A small image VAE, trained from scratch.
Model: encoder arch convnext_v2, encoder patch size [2, 2], decoder activation mish.
Training: muon at rate 0.027, 15200 steps, batches of 128.
Rows from block 1 of the decoder, named by matrix and row number. Rows with one number belong to one channel. Each number is 500 + 50 x the weight over the matrix's rms, rounded and kept within 0 to 999. All counts start at 0. Numbers have three digits each.
# convs0: first 3x3 conv (decoder.mid.1.convs.0.weight, 192x192x3x3), inputs 132-137, a 3x3 kernel for each
# convs1: second 3x3 conv (decoder.mid.1.convs.1.weight, 192x192x3x3, transposed), outputs 132-137, a 3x3 kernel for each
convs0.9:611507475551531438532571556554452557505406499471435519483448515470563427480459508430487467519517440422432460562438489495476404524453492553533500558620452534523511
convs0.10:516529478651589656554624595534530483537500460517502563510500525573612507536528456500490547561499491540514543410439445620527497539461422457613502524593485559692560
convs0.11:441432475426557458489539466514606547534539515462517513462461458361497484453483461502500495515497489492506464480507559610556543561479516522516457613574506473493562
convs0.12:452487451394399520411534439513435486539489466545533504470420486580481500476442475513453522502554472512511436368497507491389395466463446475576520577542537516558477
convs0.13:487540521376424490529476506467486530523485475486503442467475447436512541483461435416513579433446541523380492550503510411556468510572616600569516524545429495433388
convs0.14:432444456500541509530445511477532529431488560441525454506499445504536531510443493554459506514509464479447480459425403562627506427391471504520573526526497501554591
convs0.15:482462563408494497437507528542534465466503520473530484551567483452517443538533504461386520464505510481485545497550498479412572482447554540490530545519498589429457
convs0.16:394574487426485550535471378534420462548445469587468556473535525523518598498402391483468455505478434510474515539497465597519428556533431474493474549518557529507492
convs0.17:588468411502496521493439504536440579508581389537532292518481491513542507500553484523467542537557548517507485628523465514212537283185498548523442460608637506506568
convs0.18:420491506470562593451506453502474460448471484462513531521496501547547598412523536452470510562426534475466586442511338350426525481512532594537545498568539545533564
convs0.19:510466491429553472504527522461454501533563463523510490548514461561559544505525604549501455494505480470444485389489460537539473406561522504565590380462552553509446
convs0.20:478479485537473450516520501576508416674504493498525412524546427508457485539428438574474471551479469447426447405448406533568382653535532573478503450578560585554559
convs0.21:554560391483528630482473428478558544430533533417485573516471491508585598469431494482505513503524498517495494507523364429432482485456374488513634503585519457442577
convs0.22:553534577537577507487515424471459494533541444479483481497496443455495504505506405503554535487530486477424462451423439495572571481439428433513491517524476524558580
convs0.23:504411441421516544444487504485469488497489483499434451448446439513506488486531539506576457540509467505504488391436450533342390534525408638564604568547474424425436
convs0.24:389411540526491420428533350482498498522547471635567499489443442512495442536552545510503537563481548554512534526402564487629413468519385459566439481520512520575557
convs0.25:537538497504620597411505411476591576423472501507475485449477546481558568495523525517537481520520523512442532534587515569713541419504369420580560529601578436495483
convs0.26:556519469516583436492514492475539518466512500453431455514484453567435423426564493474480489498535485465512497475487498556409437417602506543536549527541563577496491
convs0.27:474391446380506474522464534486522464477524458524509395443465485532497481509460518494445454421522409520462478466581474331579455455283537657418598427536510498701502
convs0.28:512473390563487519499523476449432520488475473524557542529531477505592539519482482430464461466511553523494529512366532549364494490430390529617531519466638613523493
convs0.29:402454516523550370525509480521526505500530451490497459532448461539580482441503533486555548511520482440435492450471488543502453495629586490489522514597520431472494
convs0.30:556499471536475433517495512566506483473489539479544541466505436527601487423482527484431450450466508509495526496486551290503470491476507487586582469536560521579449
convs0.31:494486576378339390482453410562531554584455493561478497457514509505525499451486561449465418492476513429549456404499601447437400421445516571465521468537514401426506
convs0.32:586504471444520652453504486403492500469443534511557502404500497465517584535494487479469546469554508481483525450430502600514608386443422532567529543529533493535490
convs0.33:569510430528455479432489432455526529479546428548579448472556536535535534434491492452566521529450508471534513617489398569451568597461483555597505446571500466547429
convs0.34:473498481505552391452621527563469442497518554448476574516496465507477459506489520496518505524461544491529440520441356476483458551600518508575515643657584577483559
convs0.35:516573573460596398475575517506451511480478528584521509532539521467485452503531475449484523516527654538509515616534434498542518406368481510560478525591591491520466
convs0.36:402479570407383512477429595494407511590479523576378532490466481486548532463462490476512465555509498536458413476403490423446386419459491514458546483600582523482536
convs0.37:513486481512474415475495576496447498478439526478543523506480485548530582477499527468477545430526560467518590503535361390520439430371519436543530531563496518619538
convs0.38:481514532422556388485515506490521486508484532522565521521442528540455465557489535466500467557562596493485464415538593395202510434499505430452439400761419592325496
convs0.39:527519415445377490472482522526549550421504383536496535511557519514475544486553465500462468558490559480523465446489404447435478439573521596496496498547493461487500
convs0.40:612450542456389542483460542524507501566431527511529484415436493434479539477495526571512478560510559524471471540592564430526669572637473510527682292374499526450655
convs0.41:496521504533602615471547510461503464469523393565485512474521507528572526492448463508466513450442509507462453556486413630589549410515621529451525602532453495555499
convs0.42:523562489513588464537500485517447533432551514483404465467479506510434483535439495482435464516480491496509477613594576614574521555433342563532396504546544464478532
convs0.43:496554497551448510444444529510484434458475533498424473580548560522468448574545511439445446555537452495502457676545394347504512568424522643527517523562501533528527
convs0.44:410468529421538399500336396519449412499545522463477511558535512453553523480508474415458509450496553506500500523376537517411390386474453533496489565533532450438545
convs0.45:526475534521434474435430397474539514476370534447540524552476511513482510481474474533465515463448479479449463461524438522363380416321393540445575500572600529494423
convs0.46:509631480495609482469466403535444535518456513546500429508548580477495528463577508524534509441510463468484531511651646591440567468568424525488563553481421577414483
convs0.47:448481495397490459554465447430460529468467499510482547487547480485541540493496442569551551456539428400504490349500487463314528502521573559527484482580508528528568
convs0.48:514462546494423652501525505465401494551564533494518490445478496487495488508551511458475512518460458505418452443486684489318464572486524441566529480446493603524580
convs0.49:454481453606600490528471447532559512545453530448394507507533454476608567511519558536449437465510552562439463332546529552562476496431437497490492469446577533501484
convs0.50:469413479435527538506478465465477502600479498512496498520400446523524573526508480585508460540581519512495462484463456295392591456482479403446460516491518456543490
convs0.51:513468630511579571557480408499564501515521444477550481502488540569522506589473505538494501595461460526509476548506633574506494439524500492429475486557458523513491
convs0.52:470498449429463612570689564494415459503513492496497526528564577552473446484502564457558537505546533464390457508507394451497519601529485376464367547433391526586485
convs0.53:389463453490465510465578500535406428472495479423544452478505543418525572460542545561477409488525509402461481384455547516442544449485618560474472534516530555559492
convs0.54:429575578521423559487549439449523473555495512510428459495425462447510519443522487516521496463455560459498511535535585569656597526534450493394436525479538509486441
convs0.55:424449488522486543515402512484539510529482529531483497472504549501530578511494492529546473581492418547480483372326497569501563422467467439570584466443435562439470
convs0.56:546523539495526436502527544508500471516560498467587498454434463629509466493478492489533476504512474493500556494581631823481489562532619618463464548318164493315403
convs0.57:515510565469532558481452470434474474490482447509496516526425555462486499498505499523563478499455513504549483523467513357566630534473362578481472471501483499511544
convs0.58:555523495508594522463585424517549491484458449477451542559543519548566513499492566464485423528493472524464472467547496448630442574493391524469507508465492442487434
convs0.59:526488406553562580487612548500520495469373498495458388540433478491531545467470493534482501562469555515489463455410430643706405496412466607407530429403611580560517
convs0.60:401515558472491528571454623431509536511544498482465498501434538534539494510521524506558520453488562445492558419485514551552537581390433476518565444497557453464441
convs0.61:574517521548523539522509525495571515499432486515521567490540567532474491554503464486476506476492513481559451483549597490487616536585572418378450466601389378572552
convs0.62:494519497485512558472499477517516461445584447570476467552497526607485524494546512478453450474521555501530498476498500376540511421489570545500446522554459470432551
convs0.63:524502529525457446384445528493496501562508504564511466474424479490504553485522501463456511535472456510446438502576526465361492291459418440523479508529524546566522
convs0.64:542516533529467542649493516558482509500480413526521464505482468530463547573483467540487509484541523525478542483665468574492479548452460485530552473558457459573452
convs0.65:538478433553487456534673472489517506551522499431422574525464505526559462495517536477470457492493525446515563547487465481570581518556479468466473513464506577491495
convs0.66:391492434502657522529439527489505453510474483504516576518487451522586586558506567509569491453540530500510538381426435543728535509450461523582519515525578478517469
convs0.67:553478524605481549489553572452426530514528407494470502544508456553526528580537504490436487495486466529576447567581435676580583547492469593560481592511569514522535
convs0.68:426607546492454561426464528554539470530564490488489486508543560523469525533528566462482485534441505504547451572451419551470505557569474467532555573475565460527500
convs0.69:500536443528627571486465494450516555446514476517523523414439545511538578492529604474533488499498490536574460567567466451492590527477480343515529438401499462580522
convs0.70:349461469616444549483472476518451440477484558466506584435464518559564548490441567535462492521519422522515479450502357576470523546416565583457454508460539443599410
convs0.71:498490489492493499527461572500470500446519550496438451535560536559453491582558519479507513562535498449518531416512552398434676399474545614690459457465442476505464
convs0.72:439456574473516441430546481443466470476498529512549504466526541522503537515481531464465517535541562552549464372498564500407535428477349556445574506506470494503458
convs0.73:346542452385485519440589516464502570459537404527525488530539500554523559510510532502547453500471472517435465189396474442469631532447541444506497458606503626551516
convs0.74:462602469546486490566514657499528467510469403510549455528491506509576552509525540461531472473458538496509480471390538450623517609518452462388455491465543491506504
convs0.75:447494383349438267511487390509463477517558477491521521477438508493495455477479398505477494489586496559494482370528497242042299517486352466501447514754477444391487
convs0.76:598455547465349501472502499488555493540526481540566509515466459462524534468483469465522482511566543542496472483446591475731554471475503517466375549421516508505592
convs0.77:542442539507584526614491476465501513485532524490544538519585560589526526493511490467483531529506500492499490556428477568562450500428457501464429495630557491498522
convs0.78:617451529499486507635467539520562504491488528483468526552551521507559516442509452530498430537554492574558496558600577605502452582520527473440524606474474454488540
convs0.79:488465456504550521543474554488490483461552542471507530548505537496539490523499529529465472502591484492495488579516561431510464393527600457487534478579535503433514
convs0.80:487491519527512418514470487543521473564512491561496467435456508540504504502542582537465517532515459545448502418576505470401646401479649540417504431472525458495500
convs0.81:456514553499503541448524523497483456494482488530576583524535490570548474475488523464541486543553491554528544528470507548590482313486566472486533581501566587384527
convs0.82:470432601456571460540551554497513513446503489496515483465541515504498479542504438556536472522528473525507572561570605467494583583434568558549467551479582521527572
convs0.83:346505425455497506501531535508548541502511453471537481558457508504497445534572486495469473514478438556524397474375398413424510458629545497440507544514517442428548
convs0.84:537568505442611491615491514524522326469526372446427496501486509529526535472522537555498554467509493492473444470426445497665380818565497598528458435486650354422421
convs0.85:525504578448547413450453490515432483479523430561474524499513508472449505514517487509460470523477478485501478585511632410372603627429571452541463546521548519427507
convs0.86:564440491443511542433573531479495537478478524468517578516519480478595569428530536508462466499475504528556470541454551472453651558535532459521560524493477442484568
convs0.87:446438490500540455597566551468509564447473514463501442493477468532530543504560528478543527452515513510510523495452550378414461597470556533500506414470442429354632
convs0.88:424492503516601348463536514446506454487515435526496532499555500497493419548511494539507488513509479564480436511536457494507400484679591463521593553493426486415595
convs0.89:514520555471432574432525566530511527485464531531480470572600506520516505497516500513536533523514493496497478500407483460497640612539485509515489597515437533552517
convs0.90:564526462525458550538507612481468475513488524497520527484574546471481461554500452544431551526476565506487486438460340492590416375447508576444584515388450603514634
convs0.91:586650522515515475514549525432487529514464534513480514520469489544505514508411523529500449568462404531482477628529440548552604447629532534481530530507536536510481
convs0.92:484505508452586498571497541568524482474470480451433506552537510546569571461445532538482464468529527534487434524543534504573429443531559490549497450488476548507484
convs0.93:468573503485424621528483530477513471421507517459461458533563512494490505488486511487500516492479482506413517475452457511465708499607609564469541384510573538497482
convs0.94:537532545434515491546475522519511533470508535540491566562508529527530425489546486473503487475537480523454476507536571583519552496499508491492577499478520556516622
convs0.95:516505526473473601422524478559500519502518485513411552518439457523491488519497462475523482550549490479527494482483607455535490542525417423514483545623382482504496
convs0.96:502526478547465518472499498488517525495521456451490552515525490468504526421531554442503482536508495488537535589557530550462554555502531446546523515485483510526428
convs0.97:521593507481398482434453527491572462490578458462508524444516585555566538517516587496443470446517461505556475531547539520480531498460519495497522507571509507555483
convs0.98:489565468526455511415510475446521550451534556499497527528567490549562548530486462496533508517475471487530429536490352404492550508541508414548534548526595421504551
convs0.99:645407507577514372563415540549621469544573513497545517488500442463503481486490450460522509485502522493479495561456500466382268589469505481536575526547316570425516
convs0.100:475496488424594446506621465496404500485523536416513539470441392524509500521540537490566501545510473495509487580425502607545396532520506421462394508446428466447582
convs0.101:495518524425484555461498448511522466506479511454481467512418461489511479481529512504481480497484479512531485560562537473475509515572388547457500571505461536526474
convs0.102:504506551508465489471555515528514532542527469502542511461515504500571517488454412558515462489458480531556518424537529535525421410436554501484518474509488547478442
convs0.103:507437508493537439482485484501498536523527538533556492499495463530557456568518546517507463574570408470551498546525395592543441493479391513510423455504516502569491
convs0.104:499441474447499418490505506496548483519518481526531499504492454571531501456435524449577506474511519505518478477502591473526389634548567599486540370537522573435505
convs0.105:505542606447461533458451446486519464471540529517493499505581543500595453539551436534507450508527453487465452600580442427334406475493539525517453480432508434475606
convs0.106:527522565430283455484352406496470620602494464552581403519482514480455495571480473535519503446517445500529524617455603121456470393267469539527601636415515443478509
convs0.107:490458437531499536573510547478514496451541467462483457498460515518543559510591568471525526559475502513556459481585432521469452416503523532476432542471517453506463
convs0.108:558462520464514493502526499479528467564551565524502469538559528464545518569499447478497549493488567511465544547323585499420449542521561461500479547482544498458465
convs0.109:474497492412531450384505491462496560529510554607527512531567527477559470483502503433521485452486545530503583534521553480593405472525496451548549583472411464446429
convs0.110:423579471442465467322493529534501469542488496547561461497525557496565546453484508481550528477585590503501524464616433566381439476529563464460497497485569395532469
convs0.111:476535529586528463528384516525475594478470518439589424576550550437530501499517526560556503530518521526511540549389457436633451467525466561490395488518550374448532
convs0.112:479565519530530467540524521524489514579504495514452473537567542440565504516536510481509498459560423512466523566401532534459519501417526533493460463530600507549540
convs0.113:556545438454616462558525447475500469535471567470479516487584527498542532582538480526477449471510512452490467425446462367536528518433362473472647508398496520540550
convs0.114:509473526587585481499476457471484519481467553546548452522523480484538559475441495523473534490482551441481485506542322513701412503426487480544521492487536555527508
convs0.115:536503504559451487537501495497536548513454500504487523493512507461537526489451513561455496479546556463483541614472640419504537379539495521482409466484392578573468
convs0.116:493529502580632430485525548562564344540502212592471065440408518614627564454469515501476492467569504469533491390540515658680523592577531500417557527571627525466539
convs0.117:419508487478482527483471467501470588492526504512517485458453527556480479510476442447489536516520477449491504443588483544401569540488543599437477530534569500566441
convs0.118:506387406459447486570452473492540503399537491495492494424568549453566475418444443447533437554509502514497522444466398584418370608548513441502529514556574477538424
convs0.119:527465435512465415481618537520475451491517503496471470512459494522570441553591540550477492505580533472471524468526470494515340538476531427445515373493517579541450
convs0.120:544545513447320476389476495473508542517494483418544525475462516488533540447471399471514507425591483476475535541578502410453382445608525491467480438529453400461476
convs1.9:509475486501501454556510465535574497478555430429529416497532505538463520472474540556596527509496394453527507434580508517473494565501514484418487521492567491472506
convs1.10:353338300318348437462448519427548500533527538597479490551559505506431468536475519473515487497685442425517500513501512530386492562572614499494464528528541517497464
convs1.11:487475472447449452497453525479480505557449518460437517535525560462453525558455548452503512493478470534521479475449447575466570434516469520535500467487443530457462
convs1.12:556486512503477504525587480495504445515526533445492489543502500472512436449511602552555494548463503490545513488509466510471482497532514540399437457485462546535490
convs1.13:452554501505544587497511431525399482505515454465497476631472536503486544499514470410589462522549531517488530462488531559551512467573531538533517537469401521573510
convs1.14:615480494504495442536551536448466510505516469433513507496518520400471438519540548519503515515477524483488419566479573472527441552521500542528530401497483425475560
convs1.15:500480509510506472443537526526529496570540506520518465505541512581476535578508494411553546463495531498566503491531549516420459476509470539552477498560444495539524
convs1.16:572562431447509471455391515460471459471475470497560448601497591481433515561470494500539491494474444597492537495446466536498455487472492463446495488552556483521459
convs1.17:413432426453507406475527499447458429614598494527561640621403538453404511416532529475566623382449514532543520630531469608548458528572510459482501535461626453551500
convs1.18:539536468544494499456476565479491551568571503510481542508560545524516477466511541484533501416500501496497487453481431539584566524490571392475518501487420468505484
convs1.19:525465468478456513519503589432507504542530521509498538506487521453429464576484502553526551550457514549466435552542530519411405468492576550482491447507504421506452
convs1.20:496466432484495477507479511590517452554485472540450552539545453457532537537410461562566461444478491489486355519480452571525411445496532510499494412513490453459481
convs1.21:600562469542537396558431496396515580500483519397448541507518495431434447565555513499487522471393453527531503560510492577553493545507478464528506496444430437501585
convs1.22:520490527447512427512488518520456492515482528450451523538526506521533608576469546506476459520540474480489494526503452414503514486568419528472510473563496480504516
convs1.23:474445562470476562537534464574575542523418503546434530471469505494514505439513546474471458470453425572458458448498429575571559504484529502563539505442424501507426
convs1.24:440451506533496436456540557474506446542435511413489477467498518531491466479484515522577415444462463519505460518545477543487483586514522543436515488472538512513488
convs1.25:459558675478487491505457457523384440404499521501461459396486531415428476462471564478505461599612566500502528536550612412421459541535497454466511469421425507486522
convs1.26:474447491423465499538389507506561513489515458525506478460492596608454413560437466585500519538555539436469519466464535490511485508497499450475484462562518487472528
convs1.27:471418427390545606395415446496482520502522593538486513434570593474469504585505595529474377653461537548444491486453562508276506419458482509536425581581585454622564
convs1.28:507462389459517475506554485417450554499487469408477567474507527454452461493570580500482428474423522465511521588533522518560424501494523487514472502517506411444507
convs1.29:543517470527440560534543565466547540498514488466524425525519430500509392504518536545575564475544481461500550519452552583436471553489545474459574553503507532521479
convs1.30:505515487573518507468505499501476460539497531445497455480591525538420385588541479609457541435526491517496516470522448532538569555475559534403508516483473427475556
convs1.31:500441515547516571418477498545533470572520469428513501477525545494524507512506515468447464469481489528568538474569562517488560614455501615594492588538526507489464
convs1.32:477454506384457462461443475511434517480510510551443497491531474479451550505468539513448480448480540451479506499461507512477510513491526506513524446492492470393470
convs1.33:564596611536538423521481477571494508487518513416561490482541422454501465489439589460517495515542458432507537497566500468577450577452458516491519460469489495516488
convs1.34:535499529521561506517534523480444495481511479616473548469492474536468579510459436507516473543522509485487436468472545520583536504499478395583482525465456529451541
convs1.35:490495512489502471526495525540493474385513483504490411505503468504486565476497459580501544388513431472509454503533548491476506518502523487512488435491536484560546
convs1.36:516516451471549526493499479574540462523474488561449548546485446507488500606473543534483484587384538472489431463482461562569599496451501516482477529477534439554553
convs1.37:482491545574506538480516520472585500425488461545503446508489488523473542569515469517447484471494450481432482510558538515465486555466482552435486431494478558593506
convs1.38:504436461474627515543504516478439475529532434572473560428365479617656466442440515464462381414377541496552461580455533595421546549592578517608500623426605521576531
convs1.39:502466550521462556524507538492493532495553534518523493485527464452450499507460513533491520533453419480523456458533499470505552536466455436560534567488460483484486
convs1.40:359576516438404480482452514649566464401500466506417537412576585554499639569712551613500552324435410612561436439485489403543622552445489419341279422672516339315490
convs1.41:504448535440491448459510497424487498506474472510443416498531467483447520568469503531486490434497512442430489473532559481474538536474538513550534457544449504537509
convs1.42:489502541567521461456558479478516416463403493526531563495520555533511540530526507567465429450534518561564489513491523462572465521448478489511599480484539489511437
convs1.43:514454409531426479516446525486480561465483520556553437532477495456468486513464465505555501544480403462581510506580561495481523436557491562492504513485483542495481
convs1.44:514496481537440569488555486498534539451504493503534466517483501544462502482504457588432448441397461479466453489517522530562501510533475510537479496475459511554575
convs1.45:503560478527512484528466443504441498439532499433426422499497544512599417520492530598595541444565460475462420472551526578593530464459440511453463541479419505513503
convs1.46:474510546457460543543413472510478444488503469597520424523510548427520547410441509491583489512489600395513462571477542516428393401458462465516516576595609476552520
convs1.47:505532476583513405463519537468504537501543428437554557551471455488532453498560610506496425516427525541531534504481518519584536496455516486518489495550552557462483
convs1.48:496526568467554575454566529499569527473452522547568577571465430580493575512542560489585524510409456527484563476479403477581523412544470473478471572540536458426520
convs1.49:503502516486493413587541511506526555525478444457511487519481518518415503502468531567475457449504439512540475519509488487498522496508454514512517462522577459532444
convs1.50:537494512487419513472479499490489486459467487509520501450541508469453496567519565503518561554418527458459540435519457445523505520463518520473564487418528530491502
convs1.51:531579499496433463515527485475451485469466503486377547510510472449471440449497492492527492416558475514479517570512481527505474458473458522429523447481516476504470
convs1.52:511490432435399507447546550478499513545400439475541493542518492490514485398489476461519502450491484526414517525537506512654437502474502514524545513537469455456503
convs1.53:558487485514510471532492552486484449594458519577462488536542485451509504442448491523489602498575454494446452424485534537522517492504557542418519408446481484537392
convs1.54:464559527470474570547482522579461445485422507539480564584531573464523517436521538444495515475480505496565494550542557498438498482444472544466508546549536560543493
convs1.55:465522500554480458480413461587492448649388427544405507435553406435499597391394469452485485524522406523440517506524490429535386621662598522382524434405509501489540
convs1.56:545598455512430584399482558386378653515566433574545458740508441558344421535535503419417655544585524449322533565453576496506302449376673347472601523596297576450307
convs1.57:469493544498469473527487486457466467508470468474455450517539452491502502509521434493442549522499532551425514558507489425536524472539533544466458469507541539553498
convs1.58:495484520543548513523472438579448525483482493544499494444508509466421501466536534465457518521531443460497506567563475530451442492497555584600548583526502507509431
convs1.59:453498467377540491497610471651410492573481521519440506431491504526534585537502400388354466455507476468361462411557477508408617411508445501500464504454466519519483
convs1.60:502538525497466497537544540466528460491471519489571554531487466499445431427526489404557476425497531466519546433573455464492459491447511523634535451562611500551484
convs1.61:469598523457468440475544419499436486524561519425484525523467455517528450507417498496435445440503626462461484468495441395544411388474477572485511528513520489495510
convs1.62:463535326492540464532433453487502487505443424476458507511507416480516535508476440524446417445478568526517474425547476482556482506534490490538516506392499506488464
convs1.63:545506526412536442437459504532439470442450523571532527514503478467457545565545435614558454462443487454427459528470517464580588435457528496462475489433480473439512
convs1.64:526606474536504524535525523504536470564568480503545461521603455504478505435472507484451537507511491471578501434526480417524489507458503528529483531529479537544472
convs1.65:486520503527518452600504469447526539512469527530529481555497449544509471538451457527525515455483462506511546546456491466560510493539574543443515492552505574526471
convs1.66:528464467517419461542438522562422442544469540446432505517499505413440528443449447525480437497348583492433564559465558413466454610498513504430473593495493459541427
convs1.67:501519591410564439525431542531510569577417452532608486529434520461505448567479497528415412558508511458500494450499535460400536503538479438512539486481469502471420
convs1.68:467458584523535423532468561599457497533502410427553458499524473562471460506488442527526601517544446524619517532504465503532475554494470530526501396556493519437532
convs1.69:496506534488496460546470478403409528383437533498547452439511489461459513464556533557460479492484540469517537507505498450519531498530422504500596529568594454481493
convs1.70:522470512515553457552543547474506536460421488516558428491570499473512507417518489544472480489529517400567439384575491452517500527483509556423510468470530510547398
convs1.71:425465399433455509464479559558522407472491478470479475447439407614507463499471450495510577499429563493483539536507448456526523568496490545412504464466458434436491
convs1.72:485389500482491508468485491544394502474377478549478527491541570474474506492470474516459439447514582495614457490570542469559530497498483572474547483449505471501452
convs1.73:551484530520487541475511512521477473569410571366549472576506458478507408518546502470533533528529576518461577417464497472629449572534566456433451464536550543517466
convs1.74:423490466482539503563468526537447497565527460557553444507550501447458487481480443471434499501510544482481529511492475456496463490566506476455551493475535524528489
convs1.75:312528545396554536477485434387586525383397435515500413610573571552523523518537499556632604544450548528591453414437535603563576517483524566542488636403507526352525
convs1.76:485503440451507455501447456479427412518384391573458572573499513577452582560546409522502511468413492526390455522522469441483488486488413513407488489511514521439554
convs1.77:482412476479504461453516505474475470507435542518485537553535469470480529451406536433568531500548457511466507468505444544466501488502482434490531434393423531525532
convs1.78:472448445505486463449529563470507474521451492531419516499517582561423535460471471486452404482453479567521585443468480512448486479480472493547570486502385522562564
convs1.79:498478575542502563455513462502524518485467520465548486455565497546498454482528508515550484485463542524499524489548488537567504498513498538575482496459444509547535
convs1.80:514534485598474457484480516447465486510506483496506476449487495525460576509490597474585424522551491449510552461547433462523531551487464461565536501489551531529492
convs1.81:541531522502583434522437486477451507516466456542461507478501513567531542478408472503498453473457523545455507470582490500468473475540439442561467517504464502515525
convs1.82:486550498420563532500516484500417484484473523609514495542467497510485484529513450461481502568503462527503441493535467512491541453470493491518481482474494476422474
convs1.83:534411456492474464503565506466408543547481514479454502546434435559501491544488476461511451549475463481476470508482435438566500477538470519485482478499487505539538
convs1.84:513532523550416580483487531365566349628660491468495377594607539386459495420536497525492390458593516540540463484528519610481452529480586443455411496473549391520570
convs1.85:528509470588521545487556508465525453517411509557465587517450469496514547510475474471610491422476405504539415473521474507539494488499465443559481506523499548562571
convs1.86:510450469531482488497553543438438495465518576511514512537502525526446445538481434483504473512493532506486496510458518409528485465553573489480522549524492599489557
convs1.87:477463480555474532505536529507503458463521601481473510472488475482527411473476491444464491484508615505526491506441417507465447497462559445533572461496533538452493
convs1.88:573593512491500530504499460518462429486518487466525546490496489564506487451488495444522462512552503516527481479505530588436503533548513521548500557489476462476576
convs1.89:474510547417523571532556528527541474505507459493481526519505546521483490540495492510521479573488463454443460537462513497572518444492518490437410475471402542537501
convs1.90:501531501510550460527555549512458528507481514495490533553577416416477533478501459477524489517455453479492408488427557400433473493502583455536469454541495555463493
convs1.91:482476585516575492496495476450442537539425555449523502495484461451443478519580483469554549563524422483563480506541543445510463478471522435493470467480500549544457
convs1.92:462549482524458484516525525474467496438454478501474462524463549453482521480503495521469458568474534547523531487477476560546486536485499519493564517434533573527476
convs1.93:476514431526495542532487552479498483489438527550488555523524451494450537564481449417551545470529517527479551507535513450555545511474566480494525516434570535566490
convs1.94:505539446543504497549459487443399476452472560563567567482510589560474516539528432535548484496425515498509535500474420511491461511492424493525510479553538401451534
convs1.95:572544520457466480526514507458495519465481517518500540600482507512454515502623456481437514454455522564501562483529479514522522491538544521498505520423437512492555
convs1.96:502570489465497444497493523558439491462420519514471606487538529469439516551497550491542507535552504503483573475531486529551467465433446509500474466521541453453524
convs1.97:433507582519478526536393553529517589529439464557535550500436543504573461442474566523454449519460537516528540524485527533501554478547419485427536440526498552511542
convs1.98:503538511419534514424489583507489576522561471512511565525518455486456449506471478559408443510484468486521520485532491566501531512548514424513528542477497543490506
convs1.99:473509481540483485507491425500470572495508530484477477514520472553502494451460537495512449493453538427520440471486437622536401560597422483519551575392478468534506
convs1.100:465478556492522464539481564334477569474528486535543539444519542507498421539483610508513480517502417543478561491449521528421473460451525481530557548593432504517473
convs1.101:530504582484485560505506513493461592433468405515536492539468535498493474481522514494467469507552584574534497484474495616544544440507553560514454510492482577494494
convs1.102:476493499549461556400458513465483491463487495444541447559501490534506450551466579538480467386538502516439576467558413611487505531479568525433478533451563533541516
convs1.103:472462459453456531485461464510488527505408526563545562491494504490419466507545559474419524582454545523497472581495553508498527534459492513493539455439490486401495
convs1.104:496472429527548506462461474485426508501448562599503454432510551555484401435506577510517492461470534511461536519508474533514556512517494535509496483459546455509448
convs1.105:522467533534537601411618457572540508425476485544477429516548516563458547516430526487582494597424519595503493531497506535551484483488488486500499514444523501572525
convs1.106:546551426519542565446565467502505435575431633381494553495545402437486547672584460456430546621510570410457467530550577491581568538508469583448539511508555520447391
convs1.107:508430525480466591504535552592482537453454553501560548461478505500514486525518428496448556501534447544472536508520524488504488515465510541512503460481476476466426
convs1.108:418466540528504523509443463541478515485496434585433512530519510517484545532490484437535472433481552500517503494486487544531504535491532507488531524507472460494499
convs1.109:501490469440485562481505483560488545468420506444468613523503530517453497452453495520558498554468493487577568525477438533395374506496511517476530564506529464516569
convs1.110:471443476493488531536499493605496488492491548448522438427551451454496488526441506520548538547446500495524592504492477574513473527483502493459526485523483549520443
convs1.111:608459458439507483514530462525495525445481507492404527495534586466426559415496483504498540514426519513459507449454524499493503468492489580592522473533592546538491
convs1.112:502453563497508538528473553491524547504371536580532572522422529533410550488519496404533484531444574502545526503456531520475505442570519412556522496479448519501407
convs1.113:445508555580423548423461443423508568409541492477474579535502454547415526520547475499500510532442532558494503588528522440449575566496593464544541443504448445459474
convs1.114:439528459473501427531427466538465505543525451464508493542557505487467536499477484544489582500537462470487545466453480530391486480458490441504475422452487413512487
convs1.115:437557556485513601517459505491554513496475545441515529545539499531461526520437468555479568440523544472592468457483442474501454433563535410468511541485518516475428
convs1.116:515567536487498399568572522600580345436411474422459508520541449397436491582518527590463512500538560502434595467498419476390457437460529555570565511427488565480371
convs1.117:570478586446465546494515572570538430569513459506489488497562416551477456495565592454460593479431430466505494528594532554551505485534461477486539432399508489537446
convs1.118:556519475503535470492459441494456487459467516483462459622504563512418453511530489571518472525475505495421484461429491563513520512581527505492466474474520557444500
convs1.119:521446522547509543537512584529528473417478454490572545496479541540460434514579493498517482508421554521489447455463440572468506485484516430485493510477448452458485
convs1.120:493477478446572587464445467466453460492449514535517524554541511558530502537460572505545495646425572469512519486459513582511530472549425502483515560444530512514532